Weights of a small image classifier: norm batchnorm, batches of 128.
Rows from block 4, named by matrix and row number. Rows with one number belong to one channel. Each number is 128 + 32 x the weight over its row's rms, rounded and kept within 0 to 255. All counts start at 0. Numbers have three digits each. After the name is the row's rms in percent of the matrix's.
# convs0: first 3x3 conv, stride 2 (model.blocks.4.convs.0.weight, 96x64x3x3), inputs 20-29, a 3x3 kernel for each
# convs1: second 3x3 conv (model.blocks.4.convs.1.weight, 96x96x3x3, transposed), outputs 18-26, a 3x3 kernel for each
convs0.10 102:076140095144077090114119097149081054105109144097145194139129129155151207151145180088118180121166174175163141119156103147104098101112113097116116141060082124090145109122115131125150108146125104080167126086136105099161172189099185117126132120100112149195162138123184128101
convs0.11 102:156154113129146164120133148123167119154134124135129158112118106136147099165089110125124100160137146134204149124124137136147106097150136094129170161241197161198184108110078135143102150155142090107080129115099183114119135184188150147143131135154104120197158145134118112086
convs0.12 088:129111124137129136138124141084140102098104092086097126099110131098110176168134136124137137076160140132119158114078106124119134137126120154158136123126127137098079077132144161106160175168208121121101116123087111072122114122081076085067103055084127123131154125140149126101
convs0.13 101:120122062102125092101128158113129103104168114093080091177173149140079149105106135132173130122163208119128157115148142051089046064059046099103129076147165115138107129138144122127149123130117073098084092153140140160168116173134102136154137103145151142138146107135109101101
convs0.14 090:092107163083114101163142081147116167152131120107086108074079123111041139080090180162142170130162131176119077111154210088156184116120182129102128080081088095078124111137103110135077103085141150177092164151229134160135125147134124159110094080120125111127132127114163134127
convs0.15 106:136183121156172141123178125116142114175122103144129109143118119184154097194188104123193132160114180160121128070126164088109145128126118138139146092084120091055072165194100131116076133069111083121119158171156130178151064064154039129147128164094158083091128093102115098208
convs0.16 095:119150134134150151168119152113148129145150179118144195100046101104095123086091098137142103161121120148113063148186160162202148106162119099121115121096142087071129171121130143143148136132146102213132123091148125108123149115086107117102113080137179156180106104138130145131
convs0.17 106:137118079119108090119121130154167162163174135166155126126130157081100148109102087149180157175136081117039061099129181112185198127157118126183196090202141068092080145128140135070134124116096123143151132181168131094093106100128086122157135142128139071097124094151128120123
convs0.18 098:146194080196212091183184105155160106158126119144112095132112133135162178130144148186208152159210148110108106114128132143134093072109156137161140140163167139121100112160173119107152110101115125089098152103113150167127112226194143192166119090161079111139165076145118096157
convs0.19 104:126085065149071090116069125142194218142186211101178165147150148158197202156177157157128104148189090164160114149114145089162155080100103083094098115132140143112139086112201072122125086081118177108108094074127094117165132108118138136105114145160129132097143094098117109108
convs0.20 107:111105135095103115128086126157183086180169105129136129108130157122150143119172215120110171134073076083100103119127110141136124091198168144120094130100063119107061086089133154132139126150114118125119146161111147093085193110084159150072091105109078107173086163196112135170
convs0.21 097:113130129160113138133101156120124160103108135121131140134158118148106036133075094153179141133166120143185166176049061084098114088120091097102127086106153113116145136144104098107118132133117081122211097094122116083114158104149122126134124139160143131146176144205147190202
convs0.22 097:122125099161142139150147140127118154091133130103124147114158126166131153111159165129071111104107151106171167068158151155137147135140101128162141124127138111108126125116120144149145132140194112104097111114159100129163100105158138134168092138169117129162126119170124165159
convs0.23 099:159155140191158139140166167102085112113128089161146097130130120141108112100142113119130150149127147117154136111090093075111139116132120121172111183152099126061127111106092096075119100108135180148073127113111140148177115091148104119100073073044115077103175141074135128135
convs0.24 096:168134109100129121111137123113105108100111118126125091112098088103073086083086125048107088128090132093076082176110099154106071179124064143129105128092101148147120144196158145182166149214194094090154124150078137103179128119093108135097078133128121138158151151111142135077
convs0.25 102:082093125133138124107144127098125138148159174121149160152127122165125083120092100160162124150149102160130093209121076149123101120096121080096156099084133142075102132119127109113121103115140127086068120089036152098100123141153143116188118153157096080055124098159155171194
convs0.26 093:154157143181163146118127118147124146103150179114118098120126151099111076079110148090123144117123066178108149092097129110149186098128148124096096119145177161167208204155186174164191135153173086155129139132144090101178128153170122092101114093124137110098084174118111123124
convs0.27 101:122150165139158185172135135125144091106139126129126139085143157098136142102134166077086166130136158122166151197100142099128131108150172181195134255208080171119101127165180164150126121109091098112137151124108170154135103133136170181186164206151185216115150115086121079100
convs0.28 101:123205161081146133100077105107128126125133163183129125145121161100136159122135145110107117100093051162111044124141136150143118150173118138130134114106141094088113067053092115110064105105137135138137136091137111105108106144164055108179096124104079023061106177111154168147
convs0.29 092:107113144134155153129123145121117126117073151151114116119113066081069112128100148144144119111146121145151100134155170155151163148158156083105090083144132111142151155142086112124131082097120111132175138165123129124141118133138096080160136138154089121118104106101140174151
convs0.30 107:109095139131157131158145085100140142104153134124118112089095147094133150148140162087148176121163209144134124165120107190145091189141060122202161153215229076104158138072095107186157160228193192178165144102108086111077112113065105088084125107077099085073143118134154128125
convs0.31 106:129111101125087087115139174144129148132164145145157112117093133176163126132161130127161132114131127170086132176143124144118136107117129131159180123161157148098074125132154094088138132104122095111132131135131101139135113138080126113036116083088149114113137149123132123112
convs0.32 099:188135159179157142176146166136086105117081082149140149129093098113095077138140092070117127146158104142131142114152105136122124125132122070128150130181150140179182116122132120122147093125162100090128074127112158128142113144150154094112105116135092108122106101078097107105
convs0.33 108:107138077156109113095136160140115089146125103190160114127115141123043102107076088161107115166148117165118158116079122148089093148114072146168190089195183080121155131197108133168108121138110121091090106127131176163153119101111094171124054143214104125129074067144164084085
convs0.34 102:112126201131142164128109114118164166120121134113106094110151139123141160142154142153162124133129108106156183153141079160165122138137144134170182126154146098155172132123124085053089081076105095077100078120126146179179110107153129148138135155123124176146185162162161179124
convs0.35 107:167166162168200203115191210107145127102090119107086103136145168116132145076109140124185168063163199114104098121145154128182197120161165117094136124106122156133142076113130112092111146097120094101087105107151131113148056118105119078106112107105153070108103127130107157167
convs0.36 096:154059114085118147145170170131091128086100115104111079158145157140177147137145186082069124113060111125113121106052138108117128132153159157116127126112122099098109160148159147139124090141173107079074162087101116132130141071076117121127115207213092097159100112222100155209
convs0.37 102:111157178115156131151107163108130126159106136180144147129138128159139078136139170117144091142094090117095149199193067153160128117142137129144159102063123107060129132229176171121132149111097129099072074104108148217191142153151152134154131137129161167181111116124131137149
convs0.38 096:139142102133133162128129131137180153162204131152181139106147090100125092118106105105108137130129178142154199131186191148165194158163147170158159188203148121157172080092098054065059107092131167176115136152114161133132159147167133110151080151155145147156098106145132079081
convs0.39 093:147096138115109106121086131115099109090063107108083102088093133143185155155170228107108137107062137130115073099148187073144189083084113130161172185160141196155136089081084127152096134108070091135130090119151111085144165159161120143153138119118086169081112101129141108114
convs0.40 100:168180164101131141092101131097088115107122119179116152139142116133112159155137138125107133074128112103090097153135106152105059147137162142150106147134126111134128154165140113132149153102127081115171072077146091091194152159134129131098114070080090108159129125111162165153
convs0.41 101:126087090139136151118109089108075089194139101191209186127101071139145114113140152130100126095086087170095124101142191107144152121108106149184142200166192114176179134118157143113112201143126084099146115114094178139130118129136104087144117133150091106090174163133119130154
convs0.42 101:137178118184180105193107137118107124104169144140120139125165115207189111188147102067132177122154118148151143147108095106157095120112072151151156116113143130133113126164123103112107086097138022152197138164197176183154069133152134098118162131115113112098151118084147067159
convs0.43 104:115161175098130151097135147158189151105150112089141087138192177108166255057140216129105102150121099145181099122136072076121125152138089125178197116188150097080083133156154137163144111096104146129089145115113100153178081082132103067108072084104150167150126122109148077101
convs0.44 099:129101101125101079136112119148144138144142143147139152136119155135144118099137102137138187147089146150158109110125069133077097100115110103109125119096124093145145154135147095090084112069105097161154131133137122155185106161127134124133101090095139114051090084108158119099
convs0.45 105:137124106144140102169174145138145113155161132190163116132162156110121152146117135138159108088160138139092083088096148111123123155121134188176226123198164040111153114121119133116104160148081199140086189167130097079134176121116184181100120209124200176172095125138112085089
convs0.46 099:195137091206171154141174117126120103155116108170089074104077101081074115094097097108053078136101085114118081126147126113110116101116115137149156143168162164155103102061070085068118134097156099110170110099202107143191160126102152143139132103113142139136109156197173187195
convs0.47 095:128118138100053103094116141079096076071033082101057081112155131117105124110148112101118150077082117105066064100136150099107151164134163094123128131161101065068019085121061110115159123136117096105126144133103154117100138113162115128121102108103142132151075143100174202168
convs0.48 103:147141090193192107153204164107152108104151110114124124133111071156124153131184168094121157065136155143118175116116146091129110089143196134105113112152168180203177164149121151150128138159150119069100152091127156133102159122143201157166139212172180139139114104187074129160
convs0.49 102:117153158125137172134202182139116100145114110172132205188221154167182148127147088114146100092173139066123132105165154053127138088096148131155124176143077125169110114132102157111134117124113193087092124114099129114096052046107083078086110140134086143168140175168103163141
convs0.50 106:099099161162151163213206164128136105153212157179148117126137111159121073142116085099093111160128142161125173140144137127120134118096130075122162112120144104126145185168088155136150134149084126075091148129097107124117130135092075096092106086135122103135102096105144122103
convs0.51 098:124101089173108088145134109135117098112103106101083086119117129153155136177151129177154149158167136144156131062114171087094082086110074144114093114128110084182189129180166147152160143105122140109132097085180098170159151163154181143138136158093097115145076102090100116205
convs0.52 109:133105102065133145117132105123140096148139090164079094130078116123156108139143114129126139120085144156102099123142121195113081199127069180161143223199170223255184110104119104063142081095133039104123130163187169162156139123119113097144087091142139133111099153102156150129
convs0.53 105:107086122096141121121097150152164151187153126133167165130127110119106138125128193101153171184201186144180170147088083120053093106102130102100136114159242124209209068134148106141136133188146079159145166119128141196172130125106138097088128089087124146108092127071088114186
convs0.54 101:166182159204162183147188180164142113154139140144137144154149213104164197130113143121103041148095143146139148109171200158174148124123108104124146099137138134104127105103135100130143171130171098214179124117190094067162167124142106186169138175126141134119115089139153110152
convs0.55 105:138146128134149163112142143097171143122146123116104122102064129108106092105132153109091148120112093093093076122076145108126135087135138155135120151132110114038071164170134161088119148142111102105127115088100084136169136188170144198170136155146175142106160115096146097092
convs0.56 095:157180174121209197168151166168190170144178155128154159189173171129163153098157137123115130118062115113091079071107156109080076135133125151120138111084068112101116094079076128097090182132074121138142139110146096099134092114134054105097096066083154158054139111146134122149
convs0.57 102:123122105122101105142134140154137131157178093111082173078124182130126131153152110097072070126102110106140146138152123107108111080144145153125078138145120128127124114112114112116131115162101133149170127105079133130090148134167145114124117088136119118177147133101139130102
convs0.58 103:112156171095175188125183173117185156186193206179182155136132103137170165165153113109109128087134133111116155102103154090096116153162113169157117130091074121079109117125100166152154099153173113113138092137149102109199146153145145163140172150126124123131153118137136134160
convs0.59 099:146099130156094112111149150165118148113094121103131146199196127156136116159167124132096112114070075104123121106113113102111134085143130110121116145148157132130102121136158126149119093088077125141090128113094106077092133102110148139110136132125054004058069102092141137130
convs0.60 099:149101117156077142118124135135153179128140182115109113154130152147114155113152148157153140136133160111106094102121137120169191174189124087134154173115180107107088097157105125090123122089132143159124165117144121126127124088111090135109091115108117098070142098058137188161
convs0.61 099:197178135209177156179183157157131074148141099132129094127139127155140171150148207171158198130091128108105095071074114127082095140137100116176155111147109138112060135153182122117100123142102135123138135091089133121112154156163142093149122134127124051125091133140109129166
convs0.62 095:107157121121118159133129148131089146132113139102103133179135142188126158159183154157112126132164140194171141115083164106156155169140092127185168137188151117109113145146086132137154134147144142104123127139088159135206193187127136158159144148140094157104156132118170136139
convs0.63 100:117085102142138144162158158131072137106099113086104106125077076066105124076119111153147133115156084147119160168127106165133118132139119151156149106119135120177155178139106165165153132116154223185103200143120139066086104096097091091138121123134093136104109109130119108110
convs0.64 100:051096078064112114094138204157107120113092043105148141114141093114100123144109167086100062140108079131069071158127128154116071126115128117110127080107119149148130132141162097063122088110127128113112152077089052093106126109086129101126096198214118120141111182153144105067
convs0.65 102:171139153192110108159127068185175155169176212186173172148147170199227198167206198083117121151166115093166164119145186084153140121135100116132128146139143144150111151123124160124114120115116143207185099197141097109153108029059101121047134079092055099113153116180161144182
convs0.66 102:117111152147133106122085064138090143102109077132093112152152159125161163120141131123154144139185161137150154129188183087109183109154115169131140137151139085088136147166088109095071109114100122143154129143152094081114158212203177185158079136163141165104088078089114098114
convs0.67 102:141211178137163174121081108156109114130136175147138171083079127080081130080050130116103088133073038131160139117147144108119190132119128197188175165201158082172158110107129145115132176142080155110071120124125145138140131104132104080148087153156111078103136154151143158160
convs0.68 103:131129097150131120142130124087089135156143085125189181130118117108161155157165151155149150179162174148164164065098085125095114135146165102068125109163130152186195150151119129121113119103088083127131117135131130106122170127068116097125117138141134189216132162178099104079
convs0.69 095:146157118132141193139168224111125154105099123096104134126136100196139124163156123093094099081075122113154128152147099119122100143118138135088140081083124144102099154192131156207197170201176068108124106106131164115095089060141043061128078118153183147094124125115141127102
convs0.70 101:104090090129129054083136137159168125115125131145102087167168132202127123192176135137148158103114092140111109087168180148134149135091126108119102111098082126138119139089099148125109137121139139114093101065079154071115098121154109110093151131135141100120139127136167105098
convs0.71 105:138155140124141154066138170094114159130173165071095159127115143134128144156132122064127134130110144109116162128095165114104122114143188103087146101102124077148159113082113139081089136170175122116125127146165122130137132129101149125131114140156147125096092167106137128143
convs0.72 103:163120127127110107119177155152160127211161096154142095141149143129111126097116119151187094148130074154122083114112116069098131090096115189192138181253193136158119198145118135134090114090065169120150116107161101136184170141131116120137112129152130148110113132124152139139
convs0.73 104:153161166157160169131108134180154108170142160149134166099110140112043075107067123116094126049108140134105108030107122133112093131155112116151100113103124146132103155116096079105126128120151155140109116142109124057121084116134123126142094100125096077071133138091126109122
convs0.74 096:110090125121123105166113108143160114151162162152153140107108128121120159101159144171181125158182155142177150200153117203173112156147081168181164141120144122089131112101111086153154125160196126164103126121131118134140110106164043127148084097121119111135100106144102106157
convs0.75 095:122120117111192152151161166101121130104118147097107117131188130059119193072111168073064110156140151142141134150124119143181197069226236101191186116133153097116097116094080057058131095140111087185186146148221210173176149136098110129086097124106122170238162148200122159139
convs0.76 101:082084137123117137157163166120146169099171164119152143137175135127124182153084103157120113178123117131165155118174095196136143214170101113175120090158155125097135115111192146131089104077115186147115172150116139124107131158128132117134094141134096099089079115146097129137
convs0.77 088:122099108120068085131118045138117133109089102121125162142111222085119101130104132134139130131132161120155186082132124129092062050088099106120167054101078086101080114111098140103082111071063130101050146131118116111145138101128188125101156099124112132137108146107050105103
convs0.78 101:120127155098136159094137172127115148088101089139091085090112094127127124168096135072133115080103135136167127132136149164122097125093135085114151130176128109184160095061107100104099152100116135145113148089118144133151094112179041128188100114185096106128105184113118134108
convs0.79 107:113080138097117137132160137125181104146113107116134129131094069094115143130136116105118169156139131087113151119072138125101081157148108097114142131138097149107136119140155117088117131106100158139146121124126115084142083061133116121139158163135104072124103107114173182158
convs0.80 101:153102124120126122126069088149141128146144128105117109111134116102123130089105138140174133134140155160158132128129087071130148068112116138161131050106162097097171109074139103126144128171153073119079074108158123130200114147135144120126172105065194171141163082089076039098
convs0.81 107:141126096142149143147176156112131149126102091119095083159156127164152137134175198086090068100111116142119128184090092131104110137098104087103176100120133146113100078115122093140127080133180189162155154124138100085072129146131091086104070071109160119104165118075122134138
convs0.82 099:119100120144114146157139124121125091106124088116109073082102144056092128109070116129080099087126065109150083149138072108114125104155138105114114150108128105140158136140136104117147088167135116176121113112117123102169124155164146109069139116163148110123156116117146149131
convs0.83 105:128118116111115135122102100107085171144162148137156122139154150164150158111177177127072114071085092098099091156138148120151114101116090062110142116156122130172160088085096091167151123145160154097112096089108112061096126116102116077112122088107129104125148115118191144164
convs0.84 101:094100140122090121164102124112102076095113175082142162108099107107164108157120127102162136063101101121111097139119109159135162151090110168193177200225162162135101138130148138095160096108136155098109183149087157128097118165157121114145102120127072109096094074118183122143
convs0.85 098:105122121099110118119131142102115107086103106081103144164162138168127028132116083139118090113106096139169129139158115184113093208144097168107146093117125097122085091109096136122127183147151119089113150117110097088148160133138110089115100059112120131120147102085157154097
convs1.10 101:128111108147136136147193112126149091150164130169093104119097158113099126100080074134142142163142084159144141168157113077114159113094162147110149166132149148084128141132123104131079075123121098173137143146116099118076127081054097089112066116133
convs1.11 097:115145165113145151120099059183150067099093100064088122126094123138153142121145123185139121173114100106062127095109098152129070206144126149157140116081151098172092112149118107149115090141138155188159084129125134131108123124087131178098090142104
convs1.12 099:119127192138113136142150191174136032155208069119137081111104146126124085146081095155144125142142161112113118136159177112149117148087091097132098167129165129099133129167176117143163148090148160165118125108073160106165149167138123126124116124148
convs1.13 093:117174094164089108151104162114089077153177180118149086148174083184100053160134148123175191084099106098084098123149114135186140153091124150114138180142139143135119137108134107157120146153158147119173110144106084155132104138110144149193131149138
convs1.14 103:191123097192076100130156112126087175141075103110123140148100144139027106172079138118146124115147156094108150107103150118067157110063166164155135138137125111117117080076126094145124118105102113095171207056134159130151134131141118127157130137146
convs1.15 097:182166117138142143114145141113184111100165138160116148197102112167155092126108128091107072167112111190181106135178146159132120167124117187154133191168154134120173119125097139116084114092161147215135145133171091097160102123119081078052158104080
convs1.16 105:152118099202094063102133147165111126149110142097093128109126115163132140118122129115145163115076141158133153136173125109088148132120061113185088106151085123142119086116139159168109132187142142035068120096137145168141138150146132113120127124112
convs1.17 103:129135132081176160040146157108160163103163134124081114107136045169172131193211182133181134152155102129127135123115159072099110134092091087168071123182081155145148107158164087096150104128140117158088153070046150160138117161131156171167102136140
convs1.18 100:129156117135127129114057101122113147109158156155131152204205131156128106156110108210171217114107139059121110119106122130217139147218174215154148122154132087151161096147135201187195175174183090127126073114173150078104160113114151142135133122118
convs1.19 104:151180108118175169139109137148131055186238088150128130107075109187232148180185085155156132136129120138138142113121100255176131142116138165106152098087113077099159104129133086127080116126109157137104074095083148118094138147137091158101095071076
convs1.20 094:136082170066158123132145117134105101119129179162092086104073128078090124112135141090188168118151192127203149137108103150142131121099165105087117032140109052116086106112120102144100154124086151130128149129147092120127093118163130160128148162122
convs1.21 104:161065113115127129072125142098122066140103120125143087118066128170102113142147130124125095089140134065126074165163165112126134139108133088143123147133118164098124114150118103121089152148127086125111128126134095120147138172101071097156091112111
convs1.22 108:139122124126123183104063086121142086141138150156153123042071142079128097090099094138134109116090096124098124131097151107095137075052090120149119147157162154146157153083101091120150124145142148153127105141121103081150145167170140130149095051077
convs1.23 098:119131153124138204129152097080132119121201130099143084111179175137168159156164145111140088121133154113123110157137125134164172104152135105139197191100079119110119120147142145176166138126122093100111068103114130156100102132193076115160080124174
convs1.24 099:175110195136056108139117089113136166158192052105077160121105144091109094130096165114182153091080113103093142089160111095138222158099094147142118113126100078144138171106175119129134132116124212149124162131096143116146148095148121128064170124064
convs1.25 098:109123116142094167124116190149108151148158104134125051169113122111077097126123141102185140123116145093126153116147105069103127145153143094121142081152218115108207125069135125148150075146134133122162155158142115160121078099095131109108125139146
convs1.26 099:155127119130137093117120106173149112105096136150114125134152112104190125149130068166077112129118088165200166151084099156177144104104128162113105133164057090122097114064179126138173135139144113070103097069160150126181119171131145123147142136189
convs1.27 102:147108071128102093136129163122120148140208081148155099123157067142134105095102093176200091126179062147145118140139126133126117112102137145181160144194066154113085137125158148136140197132143078088134112182137102156151105157156129102124083086086
convs1.28 100:121100134133168138120130148087193127143179120109084137073146126049188109092177070124179119100142162133174158124096148142136072135192113084090133186122101141130099108154136119153135069127145128109068052141107163121122139172129058111100118159107
convs1.29 103:110141150124194166097066138114147161126036082158119121113115105080119126112084138127118126100049056170123135125109136161139135076130124156115092090136108112073122128110103127091113123151124138153095140071120152154077097055099114048087083102097
convs1.30 099:134078079098145227088171149174143089190175168108141111130080131106165142092183136161099146140134145126151103094146112154132100132144090189141079155085081127119194114110127110123103142136151186190110109119105076070116119065078152152115093113078
convs1.31 098:072114102112153194111168134146087166129111160133172196113081083138069140166146173123082094115145098120166100150103072158157191150168136149166163158135135130141157149122096110082099101099132096213120123171148121122147096085079083097041126097080
convs1.32 097:115088150153172157138105114183163127150102145113093175125154166147122166125089101120123110083199129133156121125121106129128141113158125062126154166101098100146113089158130137145162152099151134139108142112082097098063135133071093122079149102092
convs1.33 097:140143094182152160108131127173124164094117105169172122115144120128099143136132072118148136122133125121109120158127105141071103148124085168138141162109105145138141135107085111084138178156158127136114093131093115149119156110107122121134143167119
convs1.34 103:065144107101105094138185116146099146060085134165135150086108118154253114168208120127143110120118070117166135137126104129166100130123110092123124181186147177079089131142131128148151127199173118100098095130079061118122138136182131144165060122072
convs1.35 095:123094121131061067077112089125147131149092052085125120112072106194113138176166121127112148165138183068101126084109099130088127136094061110106126161121063146158079183164098180116103224222163109120090048123155091068148082082170142114151120106114
convs1.36 096:167149130109092102101152144090159114113152095082140118197165143139105177103109088125138166138030049199145141121095103156134125093161141109108170110165117156106085178191113153138156150162182102143129100134171228145142126063104134133061047075076
convs1.37 096:104092131071087116111120193057083095113169120160168087118105124144090083101154146138170149143114187061087156119138120140093104134126132067136122096126117114100092100101142129138064138137080214108225139181155140124118113134122120132108108111117
convs1.38 100:121144178108142129114082081124116167131101125083117156165133126120169150127175163171169142137196164089134079139107110106110067083085123140149076138141136119175125141094093107103122138146113139119121131120111126102114184115117136096139131127138
convs1.39 101:042141141096120066135191114169158149098123107094077129125116120143102108109073108156167108110181165148167097112094117106149119121111147194161078093149130098113100142119129154129130113142121131142094115118105132117169174171102137128121153127171
convs1.40 099:158103121169089140096096114139103124083084103132116081156092117178183094105124140139114134116107202146162142124155141132112137109072128074133170152148219135098111089124123137116135111087078120125140132098153149155161157119150112132141133117113
convs1.41 098:101108048105182193126142057069152184149211153109080123119119066138131101137132150108137134156128160110184192170147127115234054084184105113133130141116154165140129176125111107085104134128143082170123057110130180153153102140143133110122104097135
convs1.42 103:122136085141138154146101115097104087130119148089118094114142129095103138138081086115107125105083171094110199089156131096178175112162130073111167146134142089169110152145146098143125132168176084119168105134120147142128144153201088067081134090108
convs1.43 101:135172151086188210129125040116152120157197150115105121115069107163211154137152158064098170143083129183128165092067092172167071199235100129117124182109175166118164095133102096114136135111137179212120151147156135146124150127133136162139180139142
convs1.44 101:106212164103123141099138086123110096120213134131130128125134164137174148122148112155120178144084154151071076079133080116146119097184160164131113158124138145086075175157099112053060105109152128162120037071128111089164136134134124151090117073044
convs1.45 098:106140100117085071080173133109149161080126087088094138150120125105076140155187167165160109134142180096122146079144135170112164113110173099112139138091108152099134079102088089097124093073127145166145084169111069138084089117132105141098099105137
convs1.46 101:161109099143057099125129108100094160137104148097111096151131107164092096085086127105106164107114191116167165105071171111115119130162085154156166241167163098130127129144070122119140099118108172122115153128158143140131123099090158120127163105106
convs1.47 105:113124151090099095115128154107073087093134117158135084079115135077048090118114117100120109131092116095123103092115168156163154094135092116139119092125093078109136134147174106150146073129106073078134118158125109101108064121084157180173125129136
convs1.48 102:129107069130135098109103104187129143124113130110143174147142161136174210167185141158122198083111156085060142039105094124232122235220139135169163114134128126151136159144159192177144168141135088146083138163130169145110170129138145121122121148127
convs1.49 095:103143094073137214132141140148148164160147120128187133114125113110162143095156117177105169137101107123086132116131141062119179097152113157067107122087129096103102166129089135121139122129092051129144119188155127182170127119107158128101148130116
convs1.50 098:161124089112074112145131125114137165160186145124079133140139125194187099150106131120194202132162152166071122080099125143134090106124135140113177111111105136109078125097098140120117123119112075082110132119127168139131115152142118168086133107095
convs1.51 104:142181138098159172174101108142051155104091098117138091122142141129176167129115083116141161118087121113140160095124119152151088147197161099126127124130138106106101129070135142083125111153127125107190131181190085167127080150106122152138108136147
convs1.52 102:129153143117164172085120110136157089127069127137136168150142171106200190110131117192152095158085104114108128104105065177179079154157133143181164136131053103130079130135132133140138107112161178163158107109163094101161131137134123139184108135146
convs1.53 112:125110074134140101148127097110156140070107143142070096118140083120157080148108081149109158123105136116105120149122137082083103083053057094144113075150071111101095083141089125119089146083075091171123142107084162094087148208169163203162149154082
convs1.54 101:144153157176204163153054098107162159108135189096042093094068152163094150195163089118164100124120172103137133110078145107100112194248106160109071138145060144154084140118118173196130128148105117120129107165098174127084127126113130107156169109136
convs1.55 101:199169163137151107142087127090091182090094184100124140152134123140086117118116121132131144157180179188156136087118102202159069189213161131152120184097135110125124134112098113134128137103120178202104180188162120142097196145156193201168186170158
convs1.56 100:078150186157123140068057130131127103090217161128132087196131116169139110182117133127153126088126144121115122175127092087134125079093137152155151169159118088155121156154117178152156181128136182164140202144108134091088141099114085120119164114066
convs1.57 098:138127141113089146163117083117087055157183114141149103145122112145186161137141163139125079116119154106105050141077160118094143106093113086082107040051139128104130141121183136113160089114084150140119167111118130176100115079128114164149142106131
convs1.58 101:149129061079108147144179160142142111178163142116140172129108100118084132109155134130081148132137126148218168158082133152136119121154160116107145084128168152170138156159205115109141130076072112158166076181057088062080145090084106102086100119122
convs1.59 096:148182156157192126129142100135118159109101131062123126105138163105133130076145107140157121124128098075162152185133129147120136121118130144135150120087125127107118108086130128200134128142181126146148168148152109104123162133126206142117155147123
convs1.60 102:133099114159140095170198117116116124140146171117146139070101156137169187124145123102123149087133182150163174132078104139140125124011145159120176180135170109088173110085084131167122143183082173206176156147167117096144125058068151193174153192174
convs1.61 101:088108123176127098112127146133071165180076137149118086085117128100081122157130081169155166165136160174171133124116132102104196133169165198147105234176089197187102127111130141175127130125109179097144182132103128148184140074138150106109121130111
convs1.62 095:135113150081135130129130180152128136186120171140098142119111129097151129116162082112166159162079158183098138128132115148138120124105151141133107073097158057122149091160133193189153133152099131126148144096134114078154168120134152170157138128132
convs1.63 102:103163118100177225071102119124108149114106175121084074098094110065182186146161146088165128137108120140076164139053094154196093207212158108110157106135135132175127077067113151128096107119134097154128144166149071097100148158151144143183130190158
convs1.64 098:129151152145143160127189159117106080075118186100109126136131129135184156098103093074106163150156145149163127110125089180251086099124146155080147097165108086166152120115116170158146143125113130164103108134144115156169132152144148207161133163189
convs1.65 099:074109117125147122145161102071139035116183091134110046117077051113140093137122145186168165139065144104079121149083139089143145076086167173126094125129141114136084094161039092102129134169156149130064170135102127102117142140102147155129146077109
convs1.66 102:086100157124197194117106184011055141076132154124098091118096156096101131076206192086093152086123087107144126108131103117087104137218087122166137093134149157098159157120135130108130104126117114112083117159111150119135114119111106121088084058046
convs1.67 097:126059095174151146120156106075141113166137105146120127167141140111109128048103161176095150097138109161144129127156066192166121088124159083132114148171054127134123120156136120171087135128103129134096112118102156084111140116095092121090129068129
convs1.68 097:224132079180135072161123086113119083121118156156143099127128163126145141148178142125071121113096078111094137166138172146129163122056101153103169174087123117070121099125097146154120215202141093124142147139119150112101179173130152109142098149121
convs1.69 099:151094115125090114094103131179145128083141082105174169084130137139086078183176100106124082167186200128167177140182151088127184173169134081083193128152109116115115104127124132147110147119134166139118146162172141118104133152126151119167128158141
convs1.70 096:102126075119147157101124105112056144097076122144117117169115153151129115144145185097115132149145096110147189083152153116060196120052126106096189146063157115123180131177141141142114182134106059179156155160163173111157118106105105105137137149132
convs1.71 099:130180144130181170081103135106110117125064108115106066093105093171115064130119078188123058158176101163191105152135106118145120095117186078136114135090086126097121090142112075129106081088104150098176179091134138150115137168099132133179140121122
convs1.72 099:070147194101186169144121120127127120103087044110071145163204143167184170103156116111122132147224172147143135144107169126086111137150088093219145148139146114144213101165119096093117138115107090094065104043102180140198147103149094154132146115123
convs1.73 096:098098155132174171073135153131086114122148085154173110101144117100178096155220202093089056138183117130164105151148110128103103125150138125124146084058094175132066133120072136125082116114120117076061140168106133173135117117131117158117144140094
convs1.74 099:124070122098149160136070133077132078150096059075152112138116091151163133134156145189154141205156146154145135131153169049096178120144108171125134137136135141094108087123084112113119121116134148208117155175089050164135103101126116079078075111070
convs1.75 099:095132127118169126091113109127126141091076114153145094171092115169174098153163126147122102121096097132086124110097123164127111167164101070111129161130043121149113090160131143167130122161156107134096122153180098137142151135145159152136095163157
convs1.76 096:122099091158172131134124155169146096126161080131182085126131127133146155146099113128079106105154115141130113081078097169140147137124179110131114090129101120092073077126121112072158097065140155129170121137133126126141117129115095108072122061133
convs1.77 106:141106137157114060081089131125108089127071089105137078145164151164061108132130127160151162132111099160111188108136144102108163143084125097096067097138118117156172082142110153152106057126063157043088172066115147172164168123121119104109136165144
convs1.78 101:131101104122161168095133174119058128131152109160152085194136160123104118139085093160176163126149134151107108104174146152096174166155141178159130084087094121070103115180108172116173143092103151190169094108097105098104105071139108123086099133087
convs1.79 097:100147139127142153144101140090133086136136150130170172089122144150140111100134112125127146127162114166124158104191077155183128168089145225169151116115088140088120126165108156123103136105117146160156171171088116122155188219174152188223115145155
convs1.80 098:185156157122177132070103116094130127091078106155146149164137161102113041059105082155098139157179138153124144143095094070083130175135141099088125048135178092124135045067066047110126080079122111148101084084105126096085165072116124170104143106115
convs1.81 098:145156140154152125131178134125168146105103163091102154112113128068136147127148086164118117089069066140067103128124142132150112099136125140082143135050139143189152086198184148166128138133185192152160116088148124176147129113158174110132151088092
convs1.82 100:112149082107108109126108122176128165086070151099122113126139142133147121101111124103060161113121126107082086110102104148174100150181155100174098128215113105171093087117107168107142128110118104181038130099063125154081096109132100155175177144159
convs1.83 104:136132145120120126111084140173187137190168088138123148110116131125118139096050088054090116117124130151109112072099100141140136140195166143084149169139189125149104108102106098154086114108083097108160114138105057085126143085159109105111094054078
convs1.84 098:103143125112149117096153148150112113150155079158064090137128087137172181098140163125062109127144090146119079122119167157109105083038156111164124102103158124147098149113123114128044086110069104132092140104105127132170177151113166157117162144121
convs1.85 098:140104053105057066142126134151082147136081077162112101156145115146089130196078150171145170159117122120102077136140121125176113152214154091072080122145146105099063145103117152156155104115126111042102146117100202187150145108091122134116157127102